Weights of a small self-supervised image encoder: 32-pixel images, batches of 256.
Rows from expert 4 of block 5, named by matrix and row number. Rows with one number belong to one neuron. Each number is 128 + 24 x the weight over its row's rms, rounded and kept within 0 to 255. All counts start at 0. After the name is the row's rms in percent of the matrix's.
# up: expert up (model.blocks.5.mlp.up, 16x160x320), inputs 107-213
# down: expert down (model.blocks.5.mlp.down, 16x320x160, transposed), outputs 107-213
up.28 109 [161 118 155  96 125 140 143 118  89 139 137 112 126 127 167  89 132 118 168 161 106 140 105 119 148 168 173 130 133 164 123 127 135 122 130 125 125 117 123 122  85 135 136 132 161 155 134 137 146 139 133 108  88 135 133 162  62 111  56 106 103 128 117 137 132 117 138 125 133 104 129 100 143 146 148  86 130 122 107 120 130 147 149 112 126 100 118 160 148 115 134 124 150 124 115 137  92 120 147 133 151 130 136 115 159 149 146]
down.28 102 [150 149 116 104 114 126 118 145  83 136 108 136 158 129 129 104 121 136 144 124 134 153 107 115 162 137 175 158 163 129 134 138 140 137 119 143 168 142 110 155 174 140 104 119 101 137 126 129 143 122 104 115 139 102 119 153 149 118 133 125 164 127 140 122  65 104 134 106 130 143 110 122 132 101 119 122 147 152 118 145 152 157 147 135 127 141  68 172 156 120 129 141 120 132 108 168 121 133  85 140 102 126  98 115 155  95 141]
up.29 092 [133 175 120 144 138 108 134  88 134 149 153 145 135  83 125 105 127  97 137 135  94 123 116 136 146 136 120 148 142 121 102 123  89  85 154 105 152 134 138 140 148 181 128 143  98 154 105  96 149 113 123 113 144 134 144 122 157 102 151 117  99 124 161  98 121 110 124  87 133 137 135 128 106 103 103 110 173 138 114 133 143 151  72 134 135 156 145 115 121 115 124 113 173 163 127 179 178 138 146 146 143 147 150  91 134 118 137]
down.29 100 [114 145 139 141 151 130 148 110 140 133 108 135  94 133 102  77 172 153 126 163 121  67 123  85 129 165 126  86 102  87 114 138 163 148 154 193 144 111 162 141 152 120 137 167 118 107 128 148 149 153 122 176 145 114 132 112 101 151 129 144 143 126 162 103 102 126 150 128 165 133 140 120 173 132 146 163  96 114 108 135 131 168 118 127  70 146  77 119  88 167 165 154 104 140 125 154 133 155 126 138 118 126 116 123  75 144 106]
up.30 099 [120 121 112 136 155  75 117  84 163 124 131 103 133 141 139 129 119 121 133 109 135  86 134 135 112 168 145 112 129 159 153 110 120 136 134  72 164 127 138 178 168 133  92 120 133 121 126 158 132 146  88 130 149 158 106 121 104 164 113 121 127 153 146  80  86 120 124 176 116 116 156 117 150 163 131 124 101 145 108 114 161 155 120 108 165  94 132 143 149 109 120 109 105 147 125 134 109 112 114 107 145 151 107  57 125 169 124]
down.30 099 [138  96 132 117  99 140 167 102 149 130 131 115 107 111  90 139 145 129 107 160 130 120 116 162 112 150 131 124 148 120 150  98 136 126 149 124  35 116 122 123 119 143 137 131 130 147 115 191 150  98 135 118 151 153 110 117 131 136 129 147 131 134 151 139 117 105 176 140 114 163  92 153 103 150 145 132 120 159 119 171 118 131 163  80 106 116 137 117 126 148 159  72 138 126 106 134 117 101 124 161 166 121 134 134 135 161 152]
up.31 094 [116 127 111  93 108 137 135 135 119  94  80 138 144 139 132 112 113 104 200 158 156 141 106 139 142 128 130 157 169 101 106 128 126 114 134 125 107 119 120 142 147  93  82 132 141 165 146  72 171 122 146 148 163 113 163 131  93 127 153 114 105 151 143 109 163  88 148  98 124 128  92 111 137 142 123 148  74 144 164 109 134 130 163 104 123 140 178 114 149  96 136 120  93 117 150 103 165 117 112 102 151 163 146 121 119 157 127]
down.31 102 [124 135 134 119 113 156 122 139  97 131 166 108 133 128 139 116 148 118 148 137 112 135 135 129 106 146 125 149 118 111 120 127 108 153 117 151 105  56 101 124 113 143 175 150 154 148 123 152 115 172 128 159 129 120 123 151 124 107 157 145 102 149 111 119 107 112 134 111 164 115 142 161 135 130 106 131 121 122 132  54 112 120 128 121 140 128 125 150 124 131 111 126 143 137 134 166 145 138 162  92  70 126 170 185 104 142 131]
up.32 098 [141 143 149 117 158 151  96 162 127 169 107 158 144 103 107  96  92 121 100 105 146 141 125 111 119 171 154 149 151 103 152 111 146 131 128 131 123  51 137 164 109  96 102 107 166 125  99 145 155 114  98 101 105 112 122  92 125 124 143 122 151 127 108 130 122 127 141 136  80 124 129  84 142  87  78 129 181 147 129 129 157 159  95 130 130 138 144 101 156 138 146 161 158 137 150 134 130  94 118 121 104 107  98 161 145 115 144]
down.32 096 [ 86 133 146  99 137 128 132 155 122 148 111 153 114 142 117 141 111  95 134 173 121 135 142 143 137 141 132 101 153 140 147 159 133 113 105 145 110 118  99 139 144 110 128 118  95 123 123 145 133 141 166 172 118 137 143 134 162 125  74 119 119 133 132 125 122 133 168 121 125  92 167 142 130 150 187 113 142 126 168 114 195 119 114  97 122 109 120 166 147 145 136 136 122 108 172 138 146  96 121  95  90 107 148 128 111 154 132]
up.33 106 [106  97 130 117 109 101 152 136 120 151 165 120 137 121 154 147 142 111 127 111 163 145 165 127  88 131 154 144 154 115 107  94 110 100 144 115 137 119  85 115  90 133 179 107 116 115 133 120 124 170  87 132 123 111 172 137 168 172 118  51 117 146 163 123 111 115  77 140  95 143 158 130  89 140  83 126  96 129 159 153  92 128 146 122 164 132 116 148 116 110 158 107 152 133 167 121 152 135  93 115 115 124 158 154 139 110 143]
down.33 105 [ 67 161 124 137 118 129 129 139 114 167 143 185 120 150 126 137 143 130 134 159 175 117 151 117 139 136 136 124 127 145 162 147 107 134 127 104 119 167 149 176 149 142 103 131 126 148  99 156 123 136 159 124 128 128 191 120 141 137 139 139 153 136  91 116  88 114 126 120 119 121 154 142 142 134 123 141 133 136 153 109 129 107 146  93 115 161 145 130 154 167 123 161  86 131 113 112 166 147 139  99 127 127 130 118 132  86 127]
up.34 104 [184 143 100 111 134  98 113 129 106 164 130 131 105 151 128 171 101 132 118 112 165  86  95 138 113 104 117 100 169 134 141 107 111 118 138 150 115 103 179  84 147 100 124 128  95 140 102  93 105 144  36 115 130 113 154 105 138 151 101 113 140 129 120 151 145 142 112 172 153 129 156 134 136 133 133 128 131 109 142 109 127 130 161 183 135 114 116 127 156  87 116 166  97 157 102 151 133 128 144  93 166 142 133 131 163 121 105]
down.34 110 [102 116 139 117 142 117 110 143 149 105 144 129 126  85 150 162 136 152 112  93  86 106 135 142 134 115 112 143 165 137 118 150 158 141 128 156 107 118 109 107 139  98 147  87 122 147 170 178  89 115 117 125 164 160 126 135 117 128 118  95 110 168 128 117 107 166 144 144 112  95  80  93 128 135 116 130 116 140  93 159 110  84 150 173 129  89 100 118 127 144  96 121 106 122 101 105 122 147 132 156 143 133  70  88 176  65 115]
up.35 100 [145 162  93  91 146 105 118 109 140 125 121 165 123 137 159 122 143 136 124 140 153 124 135  93 121 168 123  85 146 137 116 101  98 177 139 149 112 112 139 155  82 130 169 137 109 106  81 125 114 133 142 136 175 123  95  95 141 132 136 117 155 166 125 116 106  87 120 119 171 141 132 150 118 128  98 143 143 128 155 138 120  89 145 107 103 153 138 122 127 104 131 168 102 119 141 125 136 127 137  78 163 163 137 117 118 172 138]
down.35 098 [184 127 160 129 153 128 142 125 135 133 149 131 132 143 131 155 120 132  99 100 102 124 164 140 159 132 140 116 147 141 126 104  74 103 151 119 149 159 115 164 115 200 101 137  99 152  85 127 141 151 150 120 168 124  80 127 112 156 163 150 115 148 105 111 146 132  88 160  91 134 139 106 161 115 108 101 177 152 114 135 120 122 105 146 109 171 146 160 115 110 120 121 150 138 130 141 136  95 137 110 159  86 123 115 128 118 158]
up.36 093 [ 57 109  97 114 137 108 150  89 115 127 168 145 140 132  82 104  83 135  98 118 137 142 122 142 117 124 118 122 116 118 113 119 121  89 134 132 128 141 160 102 193 143 138 139  78 122 134 119 123 115 138 100 144 150 101 168 101 171 124 133 117 158 124 165 138 124 109 130 103 136 174 100  96 152  65 128 114 119 134 143 121 183  80 127 182 140 118 114 123 139 154 129 138 146 118 142 102 173 141 122 110 151 147  99  98 136 111]
down.36 104 [170 103 102 122 147 133 110 146  73 126 143 128 116 172 133 133 128 157 168 156 135 160 108 150 145 136 116 151 145 112 172 132 151 133 119 107 167 152 128 137 129 126  95 164 128 110 107 114 119 131 160 137 116 121  86  94 168  87 115 102 128 128 165  89 101 103 130 150 136 159 131 100 143 134 157 105 145 159 103 104 133 160 137 112 124 123 112 136 110 181 141 131 174 113  94 132 105 140 139 166 120 141 136 140 135 130 145]
up.37 119 [140 154 124 138 117 153 151 155 123 162 146  87 119 176 150 110 125 134 121 107 108 138 144 114 125 101 142 141 105 119 110 108 121 111 125 177 121  97 167 104 106 132 189 165 130 153 163 123 114 125 130 156 140 180 117 132 128  93 144 113 105 159 108 162 144 116 140 124 112 127  87 132 152 129 107 103 144 104  87 172 102 161 109 117 141  93 152 120 135  88 112 131 141 158 111 123 143  98 114 122 150 122 142 118 133  87 142]
down.37 106 [137 164 157 157 121 110 130 109 107 151 122 157 119 146 179 122 123  98 109  76 194  80 140 129 154 107 137  76 125  78 131 152 140 103  99 126 110 146 172 146  87 138 105 137 109 141 146 111 163 143 103 131 120 102 167 165 122 192 101 109 143 129 172 106  82 122 154 107  76 116 171 117 122 148 173  98 130  91  82 118 142 129 122 160 113 150 121 141 166 119 140 125 112 169 125 145  98 135 160 153 129  94 156 138 145 130  85]
up.38 099 [144  91  93 110 143 100 133 152 154 121 151 112 131 186 141 171 128 115 123  86 118 115 126 120 102 139 112 105 144  91 131 144  98 101 136 152 125 143 140 156 160 128 154 163 112 137 147 101 131 132 119 108 121 150 130 117  98 145 130 159 122 153 169 162 130 171 116 197 119 104 118 115 115 112 108 118 126 126 119 138 154 155 127 144 143 125 157 117 132 116 119 111 144 138 144 131 153 123 142  95 140 118 111 130 117  99 118]
down.38 103 [147  80 159 145 134 134 111 124 110 175 141 107  72 160 161 105 152 127 139 117 165 135 134 125 142 103 142 104 103  98 102 124  98  84 138 139 157 126 140 114 133 151 106 114 129 131 172 165 129 128  97 103 139 139 153  99  93 131 146 121  56 132 113 157 119  99 125 127 173 141 154 149 117 105 124 108  99 109 116 158 103 138 118 126 117 162 131 126 103 118 128 147  68  98 144 124 183 134 134 111 138 172 114  97 184 138 115]
up.39 104 [121 146 106 108 111  99  90 118 108 126 108 173 112 109 122 180 132 139 152 144 111 137 101 158 169 114 164 143 159 150 116 155 103 116 129 133 128 103 131 122 127  97  90 139  96 168 123 132 112 139 155 138 133 158 121 130 117 108 107 134 132 141 107 130 135 111 130 124 125 112 179 117  99 139 138 110 128 146 169 131 128 114  90  96 154 135 118 134 112 145 103 132  90 146 124 125 155 119 113 149 134 122 152 123 122 111 120]
down.39 103 [114 111 154 174 111 133  74  97 166 149  78 141 119 140 119 149 131 167 140 127 170 125  94 129 100 134 156 149 120 122 130 116 162 104  93 160  94 123 112 158 165 132 105  87 154 158 125 177 144 144 133  99 134 128  97 120 110 102 145 116 107 167 129 117 112 165  74 172 117 127 113 162 100 163 130 167  86  98 155 121 128 144 100 108 126 166 107 127 177  91 149 133 158 154 127 148 169 123 147 104 174 108 146  97 144 161 146]
up.40 099 [127 160 178 135 136  91 142 153 112 118 149 155 107 147 147 137  86 138  97 170 157  98 173 103 157 129 176 123  95 130 103 145 133 126 138 157 103 111 162 144 105 101 157 174 141 122 136 105  99  99 142 128 126 149 107 113 130 141 142 166 125 131 150 136  92 136  90  64 145 151 144 120 141 126  82 138 147 142 100  92 118 133 153 140 115 143 133 171 114 136 119 156 191 142 142 126 113 140 153 151 127 150 133  93 156 178 123]
down.40 094 [122 155  87 147 124 161 126  60  81 142 174 137 143 165 162 111 164 156  97 107 116  83 131  97 137  93 105 127 111 173 112 136 131 178 137 116  99 121 102 114 121 148 128 138 138 143 125  96 143 185 113 112 119 102 110  87 147 142 156 106 107 112 107 110  90 122 134 106 155 152 125 101 216 138 114 142  95 128 139 131 143 129 138 118 119 157 139 129 164 116 153 100 111 170 134 140 159 125 163 117 150  94 116 108 165 150 140]
up.41 096 [ 98 107 193 147 128 124 168 125 174 132 124 116 124 120 130 134  91  99 152 165 116 108 157 125 187 117 136 167 104 162 110 121 106 139 145 160 126  86 127 118  96 118 127 185 113 138 121 129 145 146 134 124 161 142 107 132 154 117  98  89 132 117 145 122 131 153 117 112 138 146 123 114 125 107 122 177 107  74  78 120  91 123 128 112 126 153  95 130 117 126 161 152  73 125 102 137  94 112 127 159 130 131  96  82 148 103 118]
down.41 095 [144 120 122 138 129 123 137 121 101 142 109 117  92 125 157 115 117 126 145 139 159 171 114  66  97 107 146 126 129 135 118 181 123 110 131 114 108 130 109 105  81 144 100 131 140 142 147 147  77 120 134 125 133 159  87 103 161 144  93 146 166 128 143 119 137 145 118 120 143 151 116 139 122 127 169 157 179  92 153 145 121 107  94 126 146 147 133 103 121 118  94 107 134 107 122 142 152 102  91 126 140 147 128 111 158 120  91]
up.42 096 [185 169 104 121  73 122 141 116 144 110 151 152 159 145 153 126 120 116 101 171 148 122 156  84  52 138 116 120 153 143 162 142 164  80 153 129 118 130 126 140 107 143 114 142 123 139 100 135 134 139  76 140 139 164 100 112 121 125 127 122 125 105 159 140 140 116 165 110 141 151 136 125 159 163 129 101 116 131 132 113 156 123 106  85  63 126 119 139 116 100 132 118 108 141 157 114  93  90 101 143 156 144 138 130  98 129 123]
down.42 096 [138 132 129 138 153  96 121 171 174  92 143 117 131 112 136 127 147 137 158 106 155 105 131 165  84 185 131 143 109 156 150 114 127 111 152 120 121 116  96  75 157 129 102 120 122 122 135  95 146 149 137 141 124 111 142  95 128 117 166 141 127 124 152 182 107 158 118 159 110 137  92 112 134 101  89 131 111 134  94  86 168 128 143  97 145 138 155 129 144  94 151 121 111 119 132 166 106 194 143 170 139 137 158 144 145 133 132]