python train.py --model="self-supervised image encoder" --dataset="capsule endoscopy frames (Kvasir-Capsule)" --method="vicreg" --inner_norm=false --expert_mlp_ratio=0.5 --residual_init="zero_last" --momentum=0.95 --nesterov=true --grad_clip=3.0 --steps=24700 --batch_size=256
Rows from block 5 of a small self-supervised image encoder, named by matrix and row number. Rows with one number within an expert belong to one neuron, the router's apart. Each number is 500 + 50 x the weight over its row's rms, rounded and kept within 0 to 999. All counts start at 0. Numbers have three digits each.
Before each expert's rows are labels from the 100 images, of 14848, where the router gives the expert most weight on average: "peak at" is the part of the image that holds the peak. Only what is clearly more common there than usual is listed. The data: capsule endoscopy frames (Kvasir-Capsule). In brackets: how many of the 100.
# router: router (model.blocks.5.mlp.router.weight, 16x320, trained with AdamW), inputs 214-319
# up: expert up (model.blocks.5.mlp.up, 16x160x320), inputs 214-319
# down: expert down (model.blocks.5.mlp.down, 16x320x160, transposed), outputs 214-319

# expert 2
peak at: centre (79)
router.2:520495451477461462539474472516566612496539494442571497482498427609513518531541520513426612511429465518573574487471464468528539555443496454421531555484583561547450513545511499458567400560550441468449498531550495466551518482469486498654483467524491458571451407512519323566546472457445504465495512516557480562463548525468
up.0:560442536405595414477532467559492530521632584488497477522573472442431484504511416498530535488469461433507477603461526614537537587463424621452581393463581587516477508453503451440576459479521487506550478533483490518545424464493518449493554546495490506525443424467546517546424559409494478457461498449435535452451489522572
down.0:486505625507495499448442520522435493532539495447504468457606523411461429547524474514552556475523469422459554507462569483457463417555449495434478511442540521507388469491448534562499520456418482537436523435527529481424547511564617545454494463466480532429532453481458507519515447474569490511475469467510508473491520524493
up.1:555537485520399506489466526463482528505523581490471516525527456409495481455496536508510547461510505467482464502555448482579512529493480541518515611562438539491499462426454460582475447538510576567529527472419466490529481449589539481569497491520401522447501528624551483528460552523527517503414571443448514572446460556545
down.1:484446596379478516543553527537507466410513418551540399491518445456356541533426573589565510596459552535633464409489541504418513487441521474416478460466492435539534403441603528563540470451486465513501460529518474544583551407484496530471529450494555527515539468514468487492448459433436517497529445490525513564471488481542
up.2:356482442598466525392490447599486497498593458509440469562517429482522478449493506492428463579525589528450504439507550431501501452505457494371483505555504529490512535499525539510527499570546520488426485576620567501560520514519502491554513585513527475632492469508547469477522426476493480532475568531413550471487540432508
down.2:474578510458553564474531517355576555490467556556397511538526528478514567581541501516461562497473434485524441468490487535485568500432504504507439522414562449539613435496447486434494468539461550510406567471501506424503545473486387503451461515487497438497450569551453535537468626603497510454462460511501506487474485492499

# expert 6
peak at: centre (98)
router.6:441440495633504465506512511547577581514466448444482434535511460469477409565587494469537410441493509426382521447510486524458469530544504385469430515517447361525521478504453540489503520477439556453518574451559472491460477492515523562471514556468534387539468482516424583494556483446403499578514441490503463473417510541438
up.0:485491607458607495572491503441468550513416475386497522498521542551507584483450518493604531520481473489546402555475463540543452576545579493545474501411489491565474464484441503561465467433427441499527608423470490504494508596534436388427488512543516475514536535468517461518484444471448567597523462529547411473445559521459
down.0:532486442468469612511544541485548484501555521462558516464462396421502526429481438547525557544626538446497403482486480442523476540517540403587525561427550495443488510564538523455518500552606450582507511638552555462547440462443592528423413506482554511565365578482514599436524437509471538486547537488497506432473461507416
up.1:512524545564502476515561528567481537525466424449519498482553482454564485523546472467458500491438568567494538462516435552497520522514425560493443502494552551458577511478478542485561567548504376532355518487514509480499463497570486523540489478527620536470438449483513466545508486512573534436501438473562465462459494503527
down.1:452453476484530527533488449481508480580563480504471497522507480494518495541440542396509506523489456567479520513510397445531576578504588562524523453514520561514549547467468509567468499536498495440419525549481568561617552493507531410485514450465576477517512488567486431507416486532548489591532438498486487437500550612519
up.2:579522556512506513563507503475485572560531427499530534521603497496569486558462514517472388492498508544429465571528477395468502423480530577447482515579463484506591436502528554534466444542582503462539511571534540515500525557538420480500535520533446683445512531421443506581384580432477532563460603452483576424484376488618
down.2:433539533533528443557476533551460506422457548505558469535562580501485508525561458549415534472540477509512462422516453530549443532542559455554477522474575391565514526526547480516628477473502492419456479401523461472463539441565450532599448545532478587532506499496577480514455536432517486460470500551488456455576590576471

# expert 8
peak at: middle right (48); middle left (38)
router.8:476420591438576434536456474488459439505566488542481526525464529549523462501485409464457443472517479463411493473484413511619507578511435525508509464485519559520530517486490452535548456400450491540495428434519525514407533453586511535455477542409444495425529531473505518590555555566458485390503457455590516485574505494448
up.0:523450532529458513462466584499528438473449450447531463496515515454519629536479586548508586450478503450588515486453532515486610458589583382524546539544503589577491558441485554531479485486548548493532477425490539490473473486551397474509480550425327559406462460555485479529533480484495500429530457534564565510492524560606
down.0:499545393474516580503492522473511494437417527501499520513414514509569452557540478517462449419399442452387545554490529448512456478446548485475404563411519503583409544560516421457503542495559401526600559550463493454496480468543469473531487509482537454547623525487509514565582481448556542502537446500497482532525483493400
up.1:434493491474472443454437491462546448583457468507578570504548521486479586452455597412435570436461520531578413451478435409693509424559443529477505445501430485529461459474455495568547449429538557481450435497485530520540506514427561463546591429534573450550459566447413419599532577420600515541495454445470504505513522520503
down.1:519434476459505504522472477539509451468478562460506524406443462514504459518508504463529590532386480463412474488480568558473425562534579498504563591419541511422521552392452550493496478529614493582480551578594452541547595483514455584535458569461498431493503449598462526542531432563585446585481502542454541544402577569502
up.2:552504519432493487521520552442560593509433482382518545467457494481406571483500606450533509501469470513528493521512587518496484464530574490465531458453503454445472568472513564463476588531526386548465501503463541478516518481446567522415459566587478511499459618514442509442442490527548534466591413528446508440490507448607
down.2:550450619443535533504459507427453418429533556607433484601477454507431488545510454543577491434467440458500530514512572440569512518506525520507439546585520547512517590553475466495528521524534524439512476509594467477545456561523589494546457561423518560416452432471511549489504529527513432494492503437506439415438516504409

# expert 14
peak at: centre (80)
router.14:487475525633505421514475506483540528515507579514588520559545455403471579493544564572425496492390484434481509476542497473434486524469547595464454605439551486539527447473553529366528570554574430485448569472501449517513458477485584436533469441443582486494470494453481475439551488459524482493485504536523500497489575545510
up.0:438493442543547504517553548588551547505514522595501479481433534446453532532528514505500481513502558449484491571416500434515535628457455496474536446526406485438496569467490380520501481584540530516452416482582424576543500500530523557503494566510559558647510453513484449582459533546532479398499558477532576496401510374560
down.0:466547500525447582387443520502412553469443464496473514523543429506559432480471471538371490442493490441468372511524376492509436462435473540478464481481590520431529508526440522479534439555488558642518473566474545573455480494492549532515455493445515511509596490432570564569465501484546460585468523436421446484471538315509
up.1:559551482520497521515496531607557515467508499499533608435531527523417461498508465512542532472515476545453581579499581509476528562500408542465433575516394534511477591491492515433526657600522441613469493425518498518383498543452559467540504392502403438499500495447455515501488476493555385542430633487558544484541456462541
down.1:441542523419480454533519397501479535433530461504521505484452532489519511464490524542457464590631491518475506423508510418499514490476510469486498488458542440566539409587498479490439474445420482475573417519523466411538483477566454577441500509551543599506400538475606511564487441428493600512484547447450472519522515441459
up.2:469517471597502560472481457424456439549491426479456468560518416595415444480454483521539498510493511443416473542520432442473502425548412521556528561456500482523498583588465523566477470486535448463558437499516463495508481541520494511526579505512454513614489441517554423497537489573435547537483471471535488606506498488519
down.2:546487550500525431493516514482516458557516450566520431426445465517527495480536466535604501501475506424565546493444564518551466449395523445532459475533513520482446378462509559390511448487461458477483421520475552494565486495533537508446533565581478568433381432458455570452438422494410599424509453572519576583436442578462

# expert 10
peak at: bottom right (54); bottom left (46)
router.10:440486485481491576379591508471531463447562451493516583551569534537509534378439521529546497523536471504442481605484500506488531491468430516552620492470458436430497526501466515556462409590432503535544452478513568475432477554470476496473506450457600560418491596531453541495480457546478487514530468490468593480459568445509
up.0:443397526443522527432496418550491565565481424505498492495544501552442465486457562441546420484534440484449523538526509464509561484569423549558544495555550414448563512592521522473475559454494479373534550497543518559449455561558513539514621457591506551597454448514616493458497429566500519543509576506449498395462559409505
down.0:411536433579543463552447500529485513535570588583568481529465481535474552500629500570460568600467514533479529431476491513415431583443488446455494525517564529576495555410503381531442433587548442459497578535528443496542613477466480490518502509468526513490489524515403498432536479571462514511536554532504468600579523441549
up.1:438410501484438528525478401520534529538537528524503457447513507477454611471471442446480552531446585498493463471516584601495575538501434476498597521475550581490460537517502511535540572540508471503510504536469437526479593451551418507513528521581465495510565431488524454568521447487438572431480490559490566580460549401474
down.1:576459595504472497515506464465519581609627439457490422510562471548514497529504483519547489540482432582506460491545462525591513494568489495586480456494442523587423452582379486464596504406518515497528477504517441497465444506516510496469445512502549479533455579474582606485502406514518499470535494467405395495506432548619
up.2:544474400483541349552487545488526517467479458442503414560478458500499467510486512481479436547506449497549505563469581459479604492496458494452450460440477410504470529528473575502464514524509444474404523546491497503484574510532542413511594391627605458439508533497465560504553474485600527498534481466419422540496492480583
down.2:535484463586575521431434485561528443485590546599444490450532532480479589474497475471498475543502486498488458557392611571450512459427376405563450541513502526486494496340486489518477457543505507502528500487502504511568476419489526509541468531549467517471506501492499514449433560525438511572504548627478375494453515586520

# expert 11
peak at: centre (82)
router.11:558595560522471596439484545492570536453417484505572442402460557477481572429477463544484497444512443607533561614533505561457551428476539482520469511571492485478503440478545576472486566612532520521426508487463491478526418542543472442509547543496504537435511449439463447429480520477616458609516513466451505427450524419502
up.0:567504536539480550446516485544516509452602471525496554484533461566512474607463390509535507541436550503479463506515518448496473485530470620522573512428444595504475516449514471424473500501427458552434502523590553435485544564572461513513484495543508461566498544541590426460557505639448480509555535504473446509499548513479
down.0:427523561494415543514604536532498539504517507461505628549535443492525555486463530406579540451460421465534504433512446493419479447523477464504553466455489513597487526539512492485512533546447443533536586433454406604492506514561537477422456481573514517553541532508543495524527514472511541562433514527469482571455515522462
up.1:502489395494507487464482469527545481491546472558559446459425469483473517558486551625533516528525520561406459512507489492413588475448405398430527548462524527542595488490450458455486466439489540469549462496519463522519490483494551523444491553470531480484541446563516475519491477569418465524513622510609420444498470516446
down.1:469549603557516518446420486458513437466396517515504472462504495560513434482557578502489401447516447472506451533487505505573513501493581492561570468512609579513551552534450475495539540530555500473603484483431552450409522552501585530556498583478476506486514479472404528482470586477513442506455526565500501559518548486489
up.2:461487498530522558486429564536416423573441473561493568584475495372453465460508479459542498434477467487515549471549483474560548359531458530498557594462367546459567510529478472545475479633498417547509502553481471527536496496557544489558568472483469498543420518534483555483553517641412363578535433476429482468539568445409
down.2:514430468413476592471546554531460559647483478566480512521480531400517566484469447385505498506512517492458488517535496512483581461422509477503589601492434423550489508534502461539457460498479473529518427557488352553515527519490492514474444424622517578488462427550597489514403513513471549501427593475484508462569523512500

# expert 9
peak at: top left (51); top right (49)
router.9:432485438446496493458519556572562446431570504485444522553439474590543556551493403532490534455560509499512476485492476432409524492520480538507518576484543565487541565459504506499487503530470456546558365505555544473594541540598404474489530494448472588389558462508609529567461526575476477414403415486427501496513614457504
up.0:432555534424508429601524449475456518478558543465448527533520381573456479459561445506632359573468477583478504499480464433486428569464540452531470502506458503512475435430493472569527498422461430463555562528546455469418512466495401514417447517562540375433553502557475602509472531543520496472492490437433453563454515489526
down.0:517415489493546503483496459556570457504391480505530546416543512503400484603456576598574448526453641515580588462452479553494609515509465570458534500439425487494571448562524492585457513576464478442454486473538534440581518439524561520549587525629488475556480452497482401567445523444495511495474474564486488446504529443455
up.1:597444450502474497462525511500464458395580572427527389468442537518472541466519546447527564520515463493491504428489462452510509585398588506498490491386533513512480485437522494512509512492491473486518562498438610478482525544498451535562494475523476378581557452554471514576522412408531560533544473547486525523473475491515
down.1:491604481548529459404519493480549452459473438545507542504495468563589575512444476524489509477473570557543478500572495511522443508431527544398481468410486508474509451468559509519447521637503499558537508474533495450546434544494486544565476517504439531455576510420494503514471409553502492527545527505425530471372483401530
up.2:441488580526583499531460415431441497493421554482540527467477524556563538443597528457416545535467448516501470447484512487527437549508540567450456516508469532574548470539435571504533499475502595490511482516524471506499593552468538513474569452534536414509581536474506597601633471500435576514394527545676533496550561474404
down.2:548529431507492508510530524592467449528448490579447461503549524476514463564482496467546507498555523597493466589490507443525484451421543400529450597440516480515426483410522464389431459460544458565552567530492568521435544580474445451419543481513538510573474506545456567404491483506422500543462532505508575443489400514476

# expert 7
peak at: centre (98)
router.7:522538400480463572542505525500471507526567510447467512488506488596496384542568448454559525609481576454540446452491522518489453535575496437532559455491545484533444602557389473558550420480445458402571430559473470480489547567498444571548476556529464519600523570504569448555495494503492524484525525481435470527513481526588
up.0:455471594481493547418499480475496576532507537528458592604445587530497530389452466488502545424543549497508523554523552470495571441586513508614604470539555433432537553586437552521453538585569531505396466491526488532495567514502473404503575527568444487477413552537496523516501562532414531466448489471524442574569518574532
down.0:487431511439533503484517497513543532477443513575515437558435489446486484547575445408505506523572382506458532444500450475587542525490376488514598549448496489550462604583382420468521520518577559401507509499585481487530443464552411471536465449471532523377465538560526514428495533567518505473449444470451556479501518454465
up.1:607525524467552528523457480429487485510457449471518465608520447574496476492462440519491426498587512502525428554506423525434416502523582511410426522514452532490474489455486609488477534556493538505535517568541443529565465544554458464507573522495449589532467509463589543508561527499441464592520537489484471602493584567461
down.1:464540563495517461585465501519514396544494535638438400568470511551528532527499493521468496469513433491503545572527502422429527488377446470418456471543580459547462520580523547444557449509505520478505562451432532549577513541516535428560566522382572613480531581530484398525504433529530464530496392455588525453588438449445
up.2:426580450436506453474532450532431515464482504528485540470476537509499437473525495554464547595419540575516445469460508476618413582496483394571489505474515514526483526516493532542463513454598455478608502389414571452518537514429504458492480499450455492469508478543515540449635500469476508478460520482545498522495511520566
down.2:451532506417514470484497480482576458492541465470474513474528555576552527399530512454434509506495373542478499438543485486500530511574567611473491488563541504435481406593423502509493492440574491517516573504548459557467488528563467470483449431505464528512466487557461607495458464374418510398468590488540436505560449588609